From a checkpoint of a small autoregressive pixel model: width 320, 4.2 epochs.
Rows from block 2, named by matrix and row number. Rows with one number belong to one neuron. Each number is 200 + 20 x the weight over its row's rms, rounded and kept within 0 to 999. All counts start at 0.
# fc1: MLP up (model.blocks.2.mlp.fc1.weight, 1280x320), inputs 107-213
# fc2: MLP down (model.blocks.2.mlp.fc2.weight, 320x1280, transposed), outputs 107-213
fc1.894,214,228,201,211,212,208,189,197,218,233,235,187,175,208,179,209,158,229,182,188,222,227,207,236,204,199,188,210,204,226,217,216,187,243,179,239,215,196,240,193,189,192,206,170,182,166,202,213,188,190,192,204,243,186,191,187,165,204,181,202,196,213,221,197,204,216,185,227,195,193,195,218,204,174,204,191,207,181,190,189,163,189,217,177,221,216,166,198,207,160,212,197,207,215,215,193,219,197,181,229,203,176,189,240,224,231,198
fc1.895,184,205,170,195,186,186,181,194,200,192,231,159,196,191,232,160,193,208,202,234,194,209,215,210,187,194,203,224,186,212,237,179,196,201,184,194,175,216,188,187,194,180,202,201,222,232,177,189,202,216,186,220,150,194,199,234,203,186,185,161,176,216,204,173,207,173,213,217,215,229,200,194,177,197,218,196,176,224,198,226,223,231,166,205,230,194,197,195,199,191,226,171,171,217,196,219,219,179,241,189,194,234,208,177,207,211,206
fc1.896,180,186,216,218,188,212,211,228,209,181,199,225,216,215,198,208,222,193,167,213,214,227,220,209,196,231,210,193,211,217,183,183,233,223,216,204,234,211,180,216,199,179,205,208,208,196,205,234,175,214,179,189,187,200,187,201,235,253,230,197,198,213,184,165,205,218,224,217,248,207,231,227,224,198,214,200,220,197,199,216,188,217,224,200,202,204,201,243,223,227,209,208,224,194,216,212,232,217,224,204,234,198,173,199,184,214,235
fc1.897,189,188,199,137,207,157,173,225,196,235,224,188,180,195,187,204,209,217,232,220,176,207,201,214,197,186,178,206,223,209,217,205,192,185,189,179,257,159,209,192,170,128,199,220,206,218,192,191,206,198,178,192,191,164,188,193,207,250,177,178,196,208,168,171,159,177,227,223,201,204,195,189,193,170,194,225,188,213,182,192,203,166,172,207,202,247,188,198,207,173,201,215,217,211,181,179,204,211,178,198,210,191,234,189,233,229,200
fc1.898,232,195,202,189,203,247,224,205,192,171,214,195,250,188,181,160,206,231,215,193,192,240,201,205,214,208,205,185,206,229,193,181,208,213,181,210,194,201,196,193,214,187,201,199,203,201,190,194,210,218,204,204,201,215,192,213,202,195,190,187,196,207,220,213,234,203,241,218,183,203,250,192,214,210,218,224,189,218,233,175,233,225,235,224,200,201,189,196,203,211,185,189,198,215,200,224,232,215,185,156,189,215,203,208,203,195,180
fc1.899,243,215,198,214,195,195,227,188,203,170,171,218,197,242,209,205,238,190,205,144,183,189,212,175,186,197,198,230,206,202,209,228,212,222,210,225,201,171,222,177,236,238,212,232,216,223,181,210,220,215,193,170,210,203,240,162,227,216,204,188,222,186,226,200,192,182,218,222,193,193,205,146,211,198,186,180,187,206,202,179,238,208,203,184,210,187,189,200,175,217,191,219,200,188,223,199,188,210,219,165,250,208,202,186,197,174,214
fc1.900,205,197,196,204,185,199,208,207,195,252,204,221,231,233,196,207,207,186,214,207,170,208,177,224,227,214,189,205,205,173,215,180,223,227,198,177,184,231,185,171,169,228,235,188,183,182,224,210,216,173,240,246,193,216,186,264,208,161,227,184,222,202,180,200,185,237,208,164,203,235,209,190,158,196,189,185,200,199,227,223,185,216,193,182,173,198,187,212,222,212,221,197,207,191,185,227,168,229,212,157,173,206,185,218,202,204,212
fc1.901,202,200,218,217,193,243,175,170,187,187,162,214,202,214,204,173,192,200,208,168,218,213,210,197,220,230,193,183,239,206,234,161,208,156,183,186,230,182,223,245,248,202,203,216,167,191,220,193,191,202,192,222,221,207,195,196,216,235,200,176,236,176,235,184,204,199,218,168,184,206,192,184,239,206,188,212,183,206,213,215,197,206,180,200,212,207,209,185,236,256,184,222,183,240,225,200,235,183,192,171,214,215,218,184,178,218,221
fc1.902,222,186,181,211,208,207,215,193,162,197,199,183,161,225,214,213,176,165,206,211,199,210,187,210,212,209,207,177,217,201,215,238,198,191,185,206,197,221,198,228,192,190,210,185,159,183,194,201,196,210,183,230,173,179,176,195,206,209,164,199,226,211,191,236,230,174,219,187,176,222,190,187,233,221,227,237,188,169,204,200,177,235,187,207,185,200,172,215,236,217,216,221,235,215,217,203,198,198,153,182,181,201,186,184,146,228,179
fc1.903,195,213,193,192,171,210,232,185,197,174,233,223,197,218,193,211,238,213,209,207,192,199,239,233,192,192,210,188,198,202,179,194,216,219,214,230,214,219,192,231,173,190,224,219,171,205,214,208,243,223,224,204,207,219,209,193,196,186,218,229,196,212,196,176,205,177,206,195,154,205,136,200,174,200,174,185,209,221,218,217,207,217,211,192,195,216,212,192,173,192,179,195,182,199,184,177,167,208,218,162,192,228,207,201,195,188,196
fc1.904,207,194,198,236,224,174,219,210,215,202,231,222,179,226,208,228,180,213,207,208,174,194,193,196,231,242,184,169,177,215,188,178,174,198,205,205,195,211,202,204,216,176,224,177,171,226,195,195,208,210,185,244,190,215,200,212,203,200,214,196,225,200,202,223,200,181,211,242,223,199,202,227,223,210,212,183,227,225,215,221,214,201,162,225,191,231,194,204,241,198,199,206,181,214,219,161,191,203,194,241,210,204,196,177,224,229,174
fc1.905,216,207,197,195,184,191,200,217,195,202,163,176,192,195,174,166,199,198,201,208,185,199,216,185,193,210,196,173,215,215,190,189,207,173,213,189,215,235,191,179,279,208,195,196,213,210,181,211,160,209,215,184,205,174,191,212,204,203,194,199,170,216,185,200,202,220,215,165,207,204,204,205,209,219,233,212,167,187,207,182,221,224,174,198,209,226,228,170,227,199,189,180,174,227,201,210,203,203,194,220,203,188,192,204,200,226,200
fc1.906,215,192,195,202,218,200,210,208,199,227,202,232,182,172,194,218,250,165,231,206,199,203,231,217,207,177,200,247,194,177,247,194,219,210,179,222,161,186,192,224,195,224,228,213,193,220,216,193,216,212,192,210,203,194,201,240,214,206,205,172,216,204,184,223,189,173,222,160,153,204,191,170,216,203,216,200,196,203,198,227,213,207,190,165,229,189,186,186,212,183,226,219,209,193,209,205,201,210,196,239,181,207,205,186,177,178,216
fc1.907,201,237,189,204,208,183,177,214,237,198,207,168,170,233,170,233,206,198,202,218,208,171,206,182,205,185,222,248,195,187,211,201,223,238,185,200,222,247,191,181,196,234,206,225,193,200,207,192,215,193,202,171,212,237,219,216,217,189,193,183,202,196,185,204,197,216,218,182,212,232,244,240,236,196,214,186,221,199,196,189,218,203,191,218,212,198,221,165,193,204,209,212,266,220,179,194,227,209,176,191,200,184,212,193,205,185,223
fc1.908,215,203,208,186,191,223,180,211,230,221,243,164,188,213,204,192,166,214,199,212,175,237,217,210,210,186,222,226,240,201,202,211,205,193,173,175,189,220,229,174,187,193,185,166,208,244,182,240,211,219,168,186,209,223,200,191,195,195,199,229,167,174,207,200,169,223,195,255,202,209,217,210,171,166,169,197,183,186,189,221,201,217,212,191,176,191,157,214,194,228,183,187,234,139,202,193,223,176,184,216,186,204,191,183,188,186,210
fc1.909,202,194,206,197,195,213,216,220,176,201,179,195,209,203,172,222,209,153,184,212,203,193,235,227,235,211,198,186,234,172,177,195,194,228,186,218,229,242,247,175,210,184,222,234,190,203,190,216,191,233,229,202,196,233,200,210,218,223,229,221,209,204,233,177,201,222,217,203,208,210,213,251,218,217,214,191,227,214,204,188,180,202,231,230,184,237,201,199,199,206,217,175,238,207,170,196,189,233,186,219,207,188,171,215,207,226,191
fc1.910,197,175,249,205,224,202,202,216,218,182,182,182,209,231,237,203,198,177,209,198,217,188,227,230,255,165,175,170,228,172,192,187,223,223,231,205,207,166,235,182,189,197,213,165,190,215,200,194,195,203,204,225,215,211,244,202,228,185,206,211,192,205,232,190,208,217,212,215,216,233,186,198,227,200,202,200,237,191,192,168,185,206,186,243,223,202,203,221,179,205,202,232,197,179,185,185,229,204,182,180,245,173,209,214,178,195,188
fc1.911,178,213,197,172,182,206,189,222,215,202,209,224,197,154,167,187,212,219,208,181,198,192,194,275,216,214,192,180,238,215,230,231,199,213,204,198,216,217,228,191,189,182,205,211,188,184,198,222,180,212,211,212,217,180,188,244,200,177,223,207,217,172,178,223,132,191,187,196,194,241,200,207,195,195,203,209,231,229,260,179,190,208,194,210,231,206,193,221,196,198,204,249,173,194,232,232,181,210,184,186,207,178,193,192,221,209,178
fc1.912,170,202,214,173,225,175,176,209,230,194,189,208,218,173,203,221,209,212,203,167,210,198,201,162,173,172,219,254,220,202,244,216,171,209,184,175,149,197,223,174,167,189,189,222,198,216,205,238,176,193,203,189,201,205,191,169,242,206,223,222,196,188,162,213,182,177,199,214,222,187,199,198,214,226,211,172,207,184,218,210,188,202,206,195,240,210,211,222,200,198,182,176,163,198,211,212,181,198,194,169,223,199,211,185,187,229,195
fc1.913,174,254,203,207,222,222,210,212,229,215,179,217,216,179,212,199,201,177,192,186,160,169,187,181,185,167,196,207,197,168,201,191,236,176,184,220,214,238,192,198,212,188,204,172,198,196,196,158,174,197,227,191,188,208,199,172,169,178,201,184,187,171,188,206,221,189,205,205,222,245,186,235,198,204,179,196,209,199,215,208,202,212,163,178,190,205,222,198,203,177,218,217,237,224,222,170,206,200,223,195,223,227,162,185,181,183,197
fc1.914,221,195,201,149,197,197,204,183,177,228,192,200,251,248,217,174,211,194,225,199,190,213,229,202,201,196,191,207,202,209,193,212,185,234,209,214,227,198,179,198,190,188,195,187,202,221,220,213,204,173,219,205,189,216,152,216,209,194,153,187,199,234,240,188,194,219,220,219,178,221,184,216,188,181,193,189,207,224,175,202,212,223,166,185,189,251,215,229,216,205,205,224,213,216,175,195,202,183,206,162,197,231,186,226,183,217,196
fc1.915,225,223,177,214,190,188,192,182,175,204,263,178,215,222,199,195,209,193,227,249,221,189,183,250,229,229,235,239,237,224,213,199,202,201,209,191,248,183,176,221,206,224,178,169,224,202,183,218,247,216,186,222,217,224,222,190,185,182,177,198,215,201,195,191,177,190,203,189,216,167,199,182,198,165,195,190,210,215,217,210,204,206,176,190,196,201,196,206,173,187,212,181,203,222,186,208,182,217,198,212,186,205,211,179,211,221,161
fc1.916,201,183,203,218,185,196,187,188,237,211,185,238,207,204,240,224,199,225,179,191,202,191,221,234,197,206,209,200,223,218,198,221,227,201,202,199,224,187,190,193,217,203,176,204,202,223,216,184,234,181,182,234,216,206,236,203,232,202,208,231,190,231,239,202,247,152,188,198,213,209,190,218,174,200,205,228,219,184,203,216,221,200,183,181,220,220,170,201,190,205,235,261,201,209,215,232,250,231,176,202,200,218,222,213,222,204,158
fc1.917,224,204,214,234,240,229,200,171,216,204,194,217,218,235,190,223,224,235,201,204,211,165,196,193,203,169,257,187,223,209,180,189,167,177,190,213,191,196,191,207,233,195,228,177,155,175,183,159,170,190,189,202,201,197,227,186,194,209,216,201,242,196,248,175,197,240,166,208,223,230,187,213,206,199,218,204,223,184,180,222,180,218,206,201,207,180,196,228,159,208,198,221,220,208,190,188,198,182,205,197,241,182,197,238,204,231,222
fc1.918,212,194,189,181,207,198,258,223,225,221,230,171,213,170,184,214,202,210,198,175,203,212,184,163,170,205,159,208,179,209,229,215,165,217,178,182,201,202,184,157,240,192,186,203,199,206,217,217,220,186,207,233,193,178,213,215,227,218,215,203,220,183,197,177,176,192,161,209,197,223,193,184,243,182,207,187,193,225,192,225,216,189,147,202,206,200,205,198,193,209,196,235,188,199,207,194,224,207,179,238,214,196,211,211,212,177,209
fc1.919,183,199,200,202,170,160,186,185,226,186,203,180,188,196,191,215,188,176,222,198,235,194,183,207,216,225,177,163,191,180,197,215,222,219,198,205,215,213,159,230,184,190,226,162,161,190,201,226,164,232,162,213,191,176,236,234,212,186,194,193,204,162,224,152,190,222,212,155,227,240,168,171,232,204,207,206,195,177,194,177,202,213,173,203,197,210,201,209,187,199,192,197,200,190,182,195,216,197,191,206,213,216,193,181,210,245,180
fc1.920,206,206,208,220,216,178,184,218,214,201,185,214,232,175,256,192,162,209,167,208,193,203,219,236,195,196,204,209,200,204,174,212,220,174,198,196,207,162,200,199,206,193,186,174,176,202,197,196,194,188,187,198,222,227,195,153,211,173,195,205,201,183,185,210,198,207,199,231,222,201,204,213,196,231,229,235,186,208,218,178,166,211,213,223,223,195,194,247,187,226,246,193,217,222,201,204,215,179,218,178,229,200,227,189,225,185,218
fc1.921,200,210,230,191,185,188,195,186,245,242,194,176,231,190,169,192,198,217,178,165,239,183,224,202,189,217,184,173,207,216,198,177,222,229,202,199,197,214,170,199,230,225,251,212,179,233,204,224,211,215,225,225,209,192,188,198,227,210,235,159,227,198,193,222,221,215,225,213,192,202,190,198,187,172,198,171,183,202,195,229,209,197,202,192,202,198,220,194,223,209,177,228,165,221,223,211,195,207,221,213,173,213,210,181,168,205,207
fc1.922,256,195,218,186,188,184,199,209,225,216,182,224,172,164,185,209,216,177,165,191,189,213,220,196,143,216,203,208,213,189,213,199,183,202,178,201,232,197,217,215,166,209,203,201,190,189,194,209,177,209,193,228,189,189,189,199,204,218,171,202,215,205,190,186,189,190,167,213,226,165,185,200,172,207,188,247,210,185,217,210,209,178,187,211,208,208,176,249,190,221,178,217,197,179,170,213,230,218,201,191,200,208,204,228,204,205,188
fc1.923,202,220,189,201,171,204,196,183,205,223,167,193,207,199,183,211,200,182,203,163,190,217,189,177,192,180,213,223,201,179,181,198,200,209,188,215,199,209,232,152,181,226,209,184,185,198,196,227,169,161,197,208,213,185,185,177,183,189,167,216,195,216,176,238,213,231,214,191,188,207,192,217,207,217,213,214,209,190,187,163,220,228,211,210,228,203,178,213,193,200,198,193,157,213,210,218,222,199,227,183,202,206,217,219,196,215,195
fc1.924,215,226,188,215,236,196,189,233,194,202,201,223,191,197,202,209,237,217,182,224,193,218,209,196,231,235,178,217,198,219,226,159,219,189,200,238,202,177,212,160,209,194,191,182,233,202,212,220,198,176,216,217,190,197,219,176,233,190,207,184,194,165,183,193,182,197,182,190,194,200,204,187,220,188,226,189,193,222,208,184,180,198,196,214,220,214,201,211,177,150,206,182,212,195,217,173,177,203,239,218,195,178,210,197,207,215,171
fc1.925,193,201,210,188,232,211,206,200,192,203,201,239,236,240,195,200,209,155,196,174,208,210,220,191,220,196,217,209,163,200,188,227,200,163,241,189,210,211,177,218,185,190,217,147,220,244,197,171,221,204,218,192,223,247,247,174,184,179,202,216,201,193,224,180,212,210,224,235,207,173,190,226,202,222,218,203,247,197,233,206,223,217,179,238,209,217,191,222,178,205,217,200,205,219,238,209,200,184,215,182,200,193,196,222,223,201,228
fc2.894,163,233,201,204,212,196,219,186,220,204,189,190,217,202,209,189,207,186,220,218,218,192,191,189,217,239,190,220,205,219,194,170,195,184,182,202,241,201,206,212,236,219,232,199,208,195,189,184,194,186,201,181,227,213,212,183,213,181,216,216,155,185,232,230,185,203,210,206,203,227,237,194,182,218,206,197,173,242,193,188,184,171,182,238,212,246,201,165,158,188,210,199,211,201,209,200,193,228,221,180,200,200,196,217,194,195,222
fc2.895,227,205,204,217,205,198,189,165,179,192,238,199,172,208,178,208,198,180,211,193,222,195,214,168,198,172,213,180,184,221,233,227,191,254,206,228,207,209,246,206,229,230,235,184,211,238,189,239,193,204,212,207,191,199,176,207,185,191,205,202,245,187,201,186,219,205,222,184,169,139,239,238,214,185,217,197,223,165,211,185,219,197,206,229,158,210,155,230,205,199,177,162,188,214,228,178,207,251,219,213,191,200,184,233,188,150,172
fc2.896,220,176,211,150,192,198,205,224,199,194,208,222,189,184,190,239,226,202,232,193,218,171,207,216,204,185,182,206,187,188,194,244,191,166,207,231,153,180,224,197,186,203,198,184,179,228,190,168,198,213,221,200,183,178,214,216,238,164,182,238,191,216,187,170,203,185,198,185,213,208,212,226,216,182,198,207,198,203,187,229,218,173,232,231,174,186,195,176,190,194,204,176,162,228,184,178,174,238,195,172,174,201,234,221,195,218,162
fc2.897,184,234,199,199,189,211,227,191,227,197,189,228,200,210,192,229,189,186,181,187,218,171,205,210,192,191,235,210,195,181,168,176,189,215,182,209,172,217,194,221,192,195,193,201,204,175,142,174,209,218,186,189,210,224,192,221,187,211,236,224,202,204,222,179,223,216,209,206,218,203,242,194,196,241,200,173,239,199,170,204,202,208,247,205,218,188,219,187,228,198,214,183,193,195,216,170,228,215,145,219,193,153,189,172,196,224,216
fc2.898,235,169,190,153,206,219,184,202,186,186,209,168,197,262,222,198,177,174,209,185,200,203,251,225,179,202,223,224,208,200,226,203,183,191,196,174,230,223,176,223,208,189,192,199,179,215,208,208,175,204,215,193,252,208,200,209,231,224,200,205,171,180,211,188,206,198,192,186,164,199,223,193,211,176,178,210,169,164,207,185,189,216,203,206,183,242,213,203,227,210,191,209,185,160,191,162,205,225,191,223,189,194,220,187,175,153,232
fc2.899,193,216,210,187,193,228,157,215,186,202,211,200,204,185,180,195,186,191,208,250,180,219,191,205,201,205,206,188,213,218,175,211,184,182,199,187,209,205,202,164,207,191,170,182,200,178,216,185,192,165,188,176,197,210,176,219,193,212,219,234,185,232,165,235,209,176,157,157,215,209,209,185,182,198,220,252,186,218,207,194,239,201,192,201,193,195,161,214,222,198,166,197,217,220,213,227,175,220,202,220,183,188,213,213,196,171,259
fc2.900,194,224,230,195,213,208,215,214,182,190,175,186,224,206,193,168,197,201,197,197,219,196,206,206,210,175,210,208,220,204,189,182,200,204,216,191,169,203,222,211,196,190,185,210,212,175,210,198,188,202,173,186,195,199,194,152,194,231,235,178,192,196,248,211,227,200,188,203,177,141,194,229,207,188,171,242,189,216,220,172,255,202,177,201,213,205,220,211,225,199,177,154,211,188,184,184,198,157,205,220,218,196,206,195,172,182,199
fc2.901,206,201,222,193,198,171,209,218,211,201,224,187,196,187,200,199,203,213,197,231,208,186,205,209,216,213,214,213,179,200,211,233,221,151,212,218,175,232,191,214,205,243,179,184,229,205,197,237,227,249,220,207,205,210,198,234,207,233,201,185,173,241,187,210,205,195,197,193,218,197,199,177,199,230,207,185,206,164,220,197,195,218,204,212,197,202,249,199,191,125,187,187,215,192,215,171,192,229,194,207,219,221,208,186,201,210,191
fc2.902,186,203,187,190,207,184,207,184,179,170,202,236,184,168,224,226,187,220,192,242,228,180,212,218,183,205,175,203,188,170,198,220,184,182,177,199,214,181,226,189,213,207,221,207,210,183,183,177,154,233,172,202,193,200,225,198,177,186,215,202,180,190,176,165,221,216,188,185,178,197,190,177,187,214,212,175,172,209,182,211,183,167,240,135,208,196,220,206,221,189,195,210,196,187,199,193,197,219,234,162,224,222,201,194,198,179,189
fc2.903,172,232,212,212,213,168,198,181,159,220,190,201,216,169,200,194,213,203,191,190,190,199,209,190,203,203,209,216,219,208,214,213,198,211,224,203,189,198,191,186,187,237,191,187,201,175,201,225,213,181,182,194,195,200,200,195,222,209,198,187,243,192,216,205,242,236,217,213,233,170,236,197,221,206,207,204,194,217,223,196,207,180,162,194,187,218,212,222,207,204,224,248,221,171,163,219,185,179,219,180,183,169,196,234,187,179,195
fc2.904,196,220,168,200,205,206,183,197,191,152,208,189,221,164,222,166,201,180,189,201,177,208,193,179,183,218,229,163,218,231,193,182,228,196,213,213,211,223,231,199,202,180,201,223,195,193,211,179,202,172,204,191,202,172,181,214,197,190,188,239,189,189,212,187,215,211,207,166,190,181,232,214,196,227,191,214,235,210,202,162,192,217,216,237,198,189,199,200,197,188,181,206,222,187,219,207,202,215,203,199,170,181,198,200,195,187,184
fc2.905,236,174,202,157,221,179,194,215,176,216,228,204,227,211,204,236,210,173,196,197,209,196,177,220,225,210,214,218,200,197,208,180,208,225,217,225,194,185,217,219,160,183,226,205,206,201,188,179,185,178,204,216,208,219,220,204,198,200,177,187,216,198,222,206,196,231,206,190,211,202,154,187,216,180,168,196,205,188,201,207,209,201,221,191,216,203,190,190,200,199,231,224,201,163,174,224,177,220,188,204,195,196,220,204,205,178,176
fc2.906,166,218,197,196,182,204,191,200,136,197,189,200,175,178,170,202,191,236,203,195,222,187,198,203,196,204,200,184,170,194,205,197,176,191,233,200,193,197,193,226,176,192,191,188,236,189,189,194,197,230,234,227,198,194,230,191,162,151,181,186,186,189,229,216,194,188,187,174,195,156,182,228,186,192,212,178,207,230,244,221,211,185,204,215,206,228,203,203,213,206,186,188,213,217,183,189,199,166,216,189,229,200,233,225,176,186,225
fc2.907,178,185,184,183,222,215,205,177,206,216,152,232,175,188,217,206,179,191,208,215,163,222,203,201,209,191,221,220,177,162,206,197,230,191,188,186,223,170,194,184,167,183,192,168,201,182,237,168,200,200,186,234,188,163,204,182,195,224,182,166,219,224,206,187,203,213,197,154,194,183,203,191,202,191,213,215,163,216,174,203,208,197,217,179,158,208,230,215,225,207,238,195,189,219,187,194,178,217,207,176,194,213,195,200,219,239,224
fc2.908,220,173,172,195,205,196,201,223,203,182,185,210,191,219,224,200,203,194,180,216,175,169,188,238,223,199,223,209,173,210,172,189,176,172,165,194,242,197,218,188,175,205,190,217,230,224,210,217,223,197,222,207,213,193,181,197,201,202,202,207,166,205,241,232,217,194,218,226,206,193,196,230,159,217,219,210,194,193,181,222,171,196,219,196,188,168,180,215,207,193,185,201,196,193,197,202,187,166,202,197,241,218,213,205,161,189,204
fc2.909,192,197,168,220,176,208,190,168,193,209,195,239,207,170,230,215,198,223,215,194,179,200,208,193,217,196,205,188,161,181,233,180,187,182,218,203,203,190,188,168,196,188,209,168,210,192,222,214,191,199,208,228,170,215,194,172,201,149,181,172,205,158,179,233,184,194,195,223,195,205,187,183,201,204,192,192,186,234,173,227,227,207,193,229,175,222,186,193,226,175,201,224,172,221,212,225,187,195,207,191,182,200,205,222,229,225,187
fc2.910,200,213,179,175,200,222,195,178,195,214,206,220,207,186,191,189,186,208,204,202,185,230,200,177,194,198,174,207,203,202,180,198,233,207,214,185,219,193,160,193,216,236,217,209,245,222,226,210,224,195,174,191,205,181,190,187,180,248,201,203,217,216,200,198,174,215,209,200,164,196,217,163,226,226,203,183,171,197,186,196,167,188,185,224,182,206,202,172,202,193,162,194,168,195,171,240,198,205,211,176,195,224,205,204,183,209,175
fc2.911,205,180,180,210,190,204,231,203,209,175,203,193,195,236,194,202,193,187,208,221,195,211,225,174,199,201,238,172,183,190,222,199,195,173,206,184,220,181,191,203,212,190,228,213,181,189,187,191,213,207,200,201,221,198,201,193,241,215,216,184,173,212,205,154,178,188,216,183,178,202,217,222,220,191,182,194,211,232,206,198,244,192,212,208,189,220,253,220,190,214,183,201,146,200,179,193,194,168,163,229,209,169,219,216,181,173,206
fc2.912,188,220,209,224,196,201,207,183,157,162,175,235,225,207,232,234,179,200,208,233,191,230,232,202,180,226,181,160,175,213,228,193,169,203,230,178,238,206,177,272,199,185,225,216,224,215,223,171,205,162,191,196,203,189,198,208,170,236,195,171,200,209,219,197,216,207,228,178,166,224,195,200,241,187,205,185,224,218,187,203,204,217,203,205,195,190,192,214,183,217,205,176,240,233,182,175,160,187,190,192,175,209,217,173,225,201,180
fc2.913,208,196,216,226,240,179,211,190,214,214,204,211,240,183,184,167,189,189,181,216,202,195,186,204,185,226,214,206,186,203,170,205,221,264,219,194,185,188,222,237,170,215,191,208,186,175,210,200,200,215,180,196,233,206,193,232,180,208,191,210,189,199,184,216,198,180,184,218,191,189,211,261,195,200,193,214,179,196,197,202,196,208,201,172,197,201,182,238,169,178,222,240,193,216,196,188,197,185,178,208,227,198,188,174,201,182,221
fc2.914,203,222,206,199,172,209,180,181,210,226,186,179,179,222,199,184,165,216,214,206,223,229,197,213,210,194,180,210,209,211,211,238,200,233,192,173,221,186,205,199,213,233,214,216,192,197,224,240,205,231,229,185,215,205,216,258,216,228,199,148,212,174,147,186,202,184,180,194,198,193,180,181,198,214,201,186,214,163,234,169,230,225,181,179,225,193,201,196,220,216,185,186,170,213,222,164,231,222,188,184,185,201,219,195,246,181,245
fc2.915,199,215,160,190,195,197,204,187,194,194,187,217,180,177,209,205,218,191,199,209,186,219,210,214,174,216,193,164,187,214,159,173,168,188,158,214,201,204,194,198,176,212,203,201,187,219,179,188,179,228,199,179,237,177,209,181,232,181,203,246,197,221,229,227,211,222,211,221,198,188,189,179,208,212,186,204,183,198,160,183,184,217,196,199,200,198,240,227,201,191,204,232,183,203,180,170,192,190,221,203,166,239,161,232,179,232,197
fc2.916,176,210,197,189,208,180,206,200,240,175,191,196,182,172,189,170,182,237,225,213,190,205,214,181,224,224,203,179,167,208,177,222,211,171,185,200,202,210,188,217,213,198,226,210,191,192,182,212,214,201,229,198,213,171,196,242,212,201,213,203,238,183,175,226,174,215,170,193,199,180,232,177,206,166,200,185,194,212,190,200,170,208,158,205,159,167,211,219,181,173,198,185,208,216,177,191,222,196,197,149,172,199,194,219,206,207,214
fc2.917,231,203,154,170,203,225,177,201,224,163,221,217,164,185,200,211,194,207,193,228,199,207,232,187,181,163,207,220,168,161,205,204,207,188,204,218,225,161,191,203,198,193,171,180,229,197,206,173,189,208,195,238,202,200,228,209,215,192,222,200,221,239,162,225,176,215,227,227,218,200,191,203,220,217,254,197,194,235,217,208,209,183,213,199,167,186,222,193,238,240,202,201,183,172,215,205,235,228,215,168,205,222,181,193,209,181,232
fc2.918,213,218,188,193,166,224,215,157,193,185,207,203,175,210,158,186,226,183,185,217,195,184,226,205,177,203,191,189,172,228,177,197,194,199,203,187,184,210,233,221,179,221,180,202,228,222,180,171,220,229,205,215,168,179,220,163,204,146,215,207,167,219,185,199,262,196,217,235,193,199,206,202,166,217,173,182,203,174,207,212,187,225,204,208,171,215,159,220,221,154,221,187,183,204,202,211,209,236,242,192,184,200,188,198,223,195,205
fc2.919,182,238,216,155,204,190,200,194,191,233,200,205,162,229,187,228,176,200,187,158,195,198,211,168,192,210,189,201,199,216,245,202,179,195,200,157,184,174,211,164,186,192,181,212,211,217,208,184,220,167,177,226,203,172,209,177,204,189,188,253,161,226,177,237,194,206,210,200,179,191,216,201,214,221,182,204,231,205,225,206,201,226,187,200,202,175,215,219,229,198,209,215,219,197,209,188,219,185,220,208,193,220,202,196,187,206,168
fc2.920,204,198,206,170,215,170,189,209,191,205,208,212,204,190,184,210,187,195,194,162,165,171,218,199,191,192,178,189,209,168,214,185,223,216,202,213,184,198,196,179,180,225,229,220,227,212,212,211,195,194,194,223,170,186,177,203,201,211,191,215,219,199,201,210,190,204,200,211,211,195,182,225,225,182,206,185,180,217,197,179,198,217,205,194,173,183,194,217,204,207,186,196,198,182,204,177,167,216,215,182,185,214,168,206,167,196,174
fc2.921,182,239,233,195,202,214,147,216,174,225,198,201,203,206,211,213,201,166,191,193,211,192,240,206,196,206,188,202,225,187,208,198,195,176,200,244,162,206,217,200,200,188,202,202,213,211,188,171,182,218,146,200,205,173,208,221,215,207,179,232,198,205,180,181,183,170,187,197,208,235,228,203,161,200,166,198,217,199,254,186,197,204,238,199,198,252,193,189,204,168,200,204,184,213,206,191,210,193,210,230,204,191,206,219,194,195,209
fc2.922,194,228,205,183,188,215,173,192,178,197,212,184,183,195,203,203,177,220,206,220,195,228,202,205,233,199,188,184,169,156,203,190,154,172,187,212,191,241,218,204,242,197,240,172,207,240,222,210,200,208,195,163,218,186,182,180,188,178,218,195,201,203,224,206,182,168,189,196,173,218,212,204,220,230,190,183,205,214,196,200,201,180,237,219,175,191,245,196,241,187,204,211,173,213,245,193,198,209,188,204,198,198,190,219,211,214,216
fc2.923,197,179,210,225,198,223,181,192,206,182,172,238,174,207,191,214,195,203,196,207,221,210,209,211,187,206,178,195,205,200,210,209,133,233,190,210,217,174,182,245,250,203,167,207,179,215,236,196,213,179,222,208,187,189,214,228,217,202,237,178,250,193,197,167,195,182,173,201,236,236,207,197,178,186,177,176,215,213,215,200,219,207,200,212,196,199,225,205,192,225,162,183,177,193,209,212,162,195,194,222,210,163,213,190,182,178,229
fc2.924,189,226,241,195,228,188,217,170,199,252,198,217,193,205,185,197,220,180,184,209,198,201,182,203,192,172,196,192,213,182,208,220,179,221,243,189,206,181,185,208,204,205,185,189,165,213,169,228,203,207,226,186,216,190,202,193,209,228,192,209,220,183,201,195,190,203,207,190,220,218,199,188,189,175,219,212,162,215,207,193,192,186,215,187,196,193,233,187,175,215,195,190,192,216,201,241,206,233,205,237,195,180,239,210,219,232,219
fc2.925,179,206,201,224,228,178,190,207,202,204,193,191,186,188,181,189,189,202,185,225,209,185,189,192,213,212,180,217,169,162,187,186,230,170,190,228,238,180,171,194,177,219,193,186,198,222,228,231,167,208,169,188,162,239,216,188,189,192,227,185,172,191,214,245,197,172,190,212,221,169,190,218,216,194,248,206,184,220,156,233,213,206,212,205,196,191,199,223,207,207,208,164,224,193,196,187,199,170,187,214,201,224,184,204,171,177,194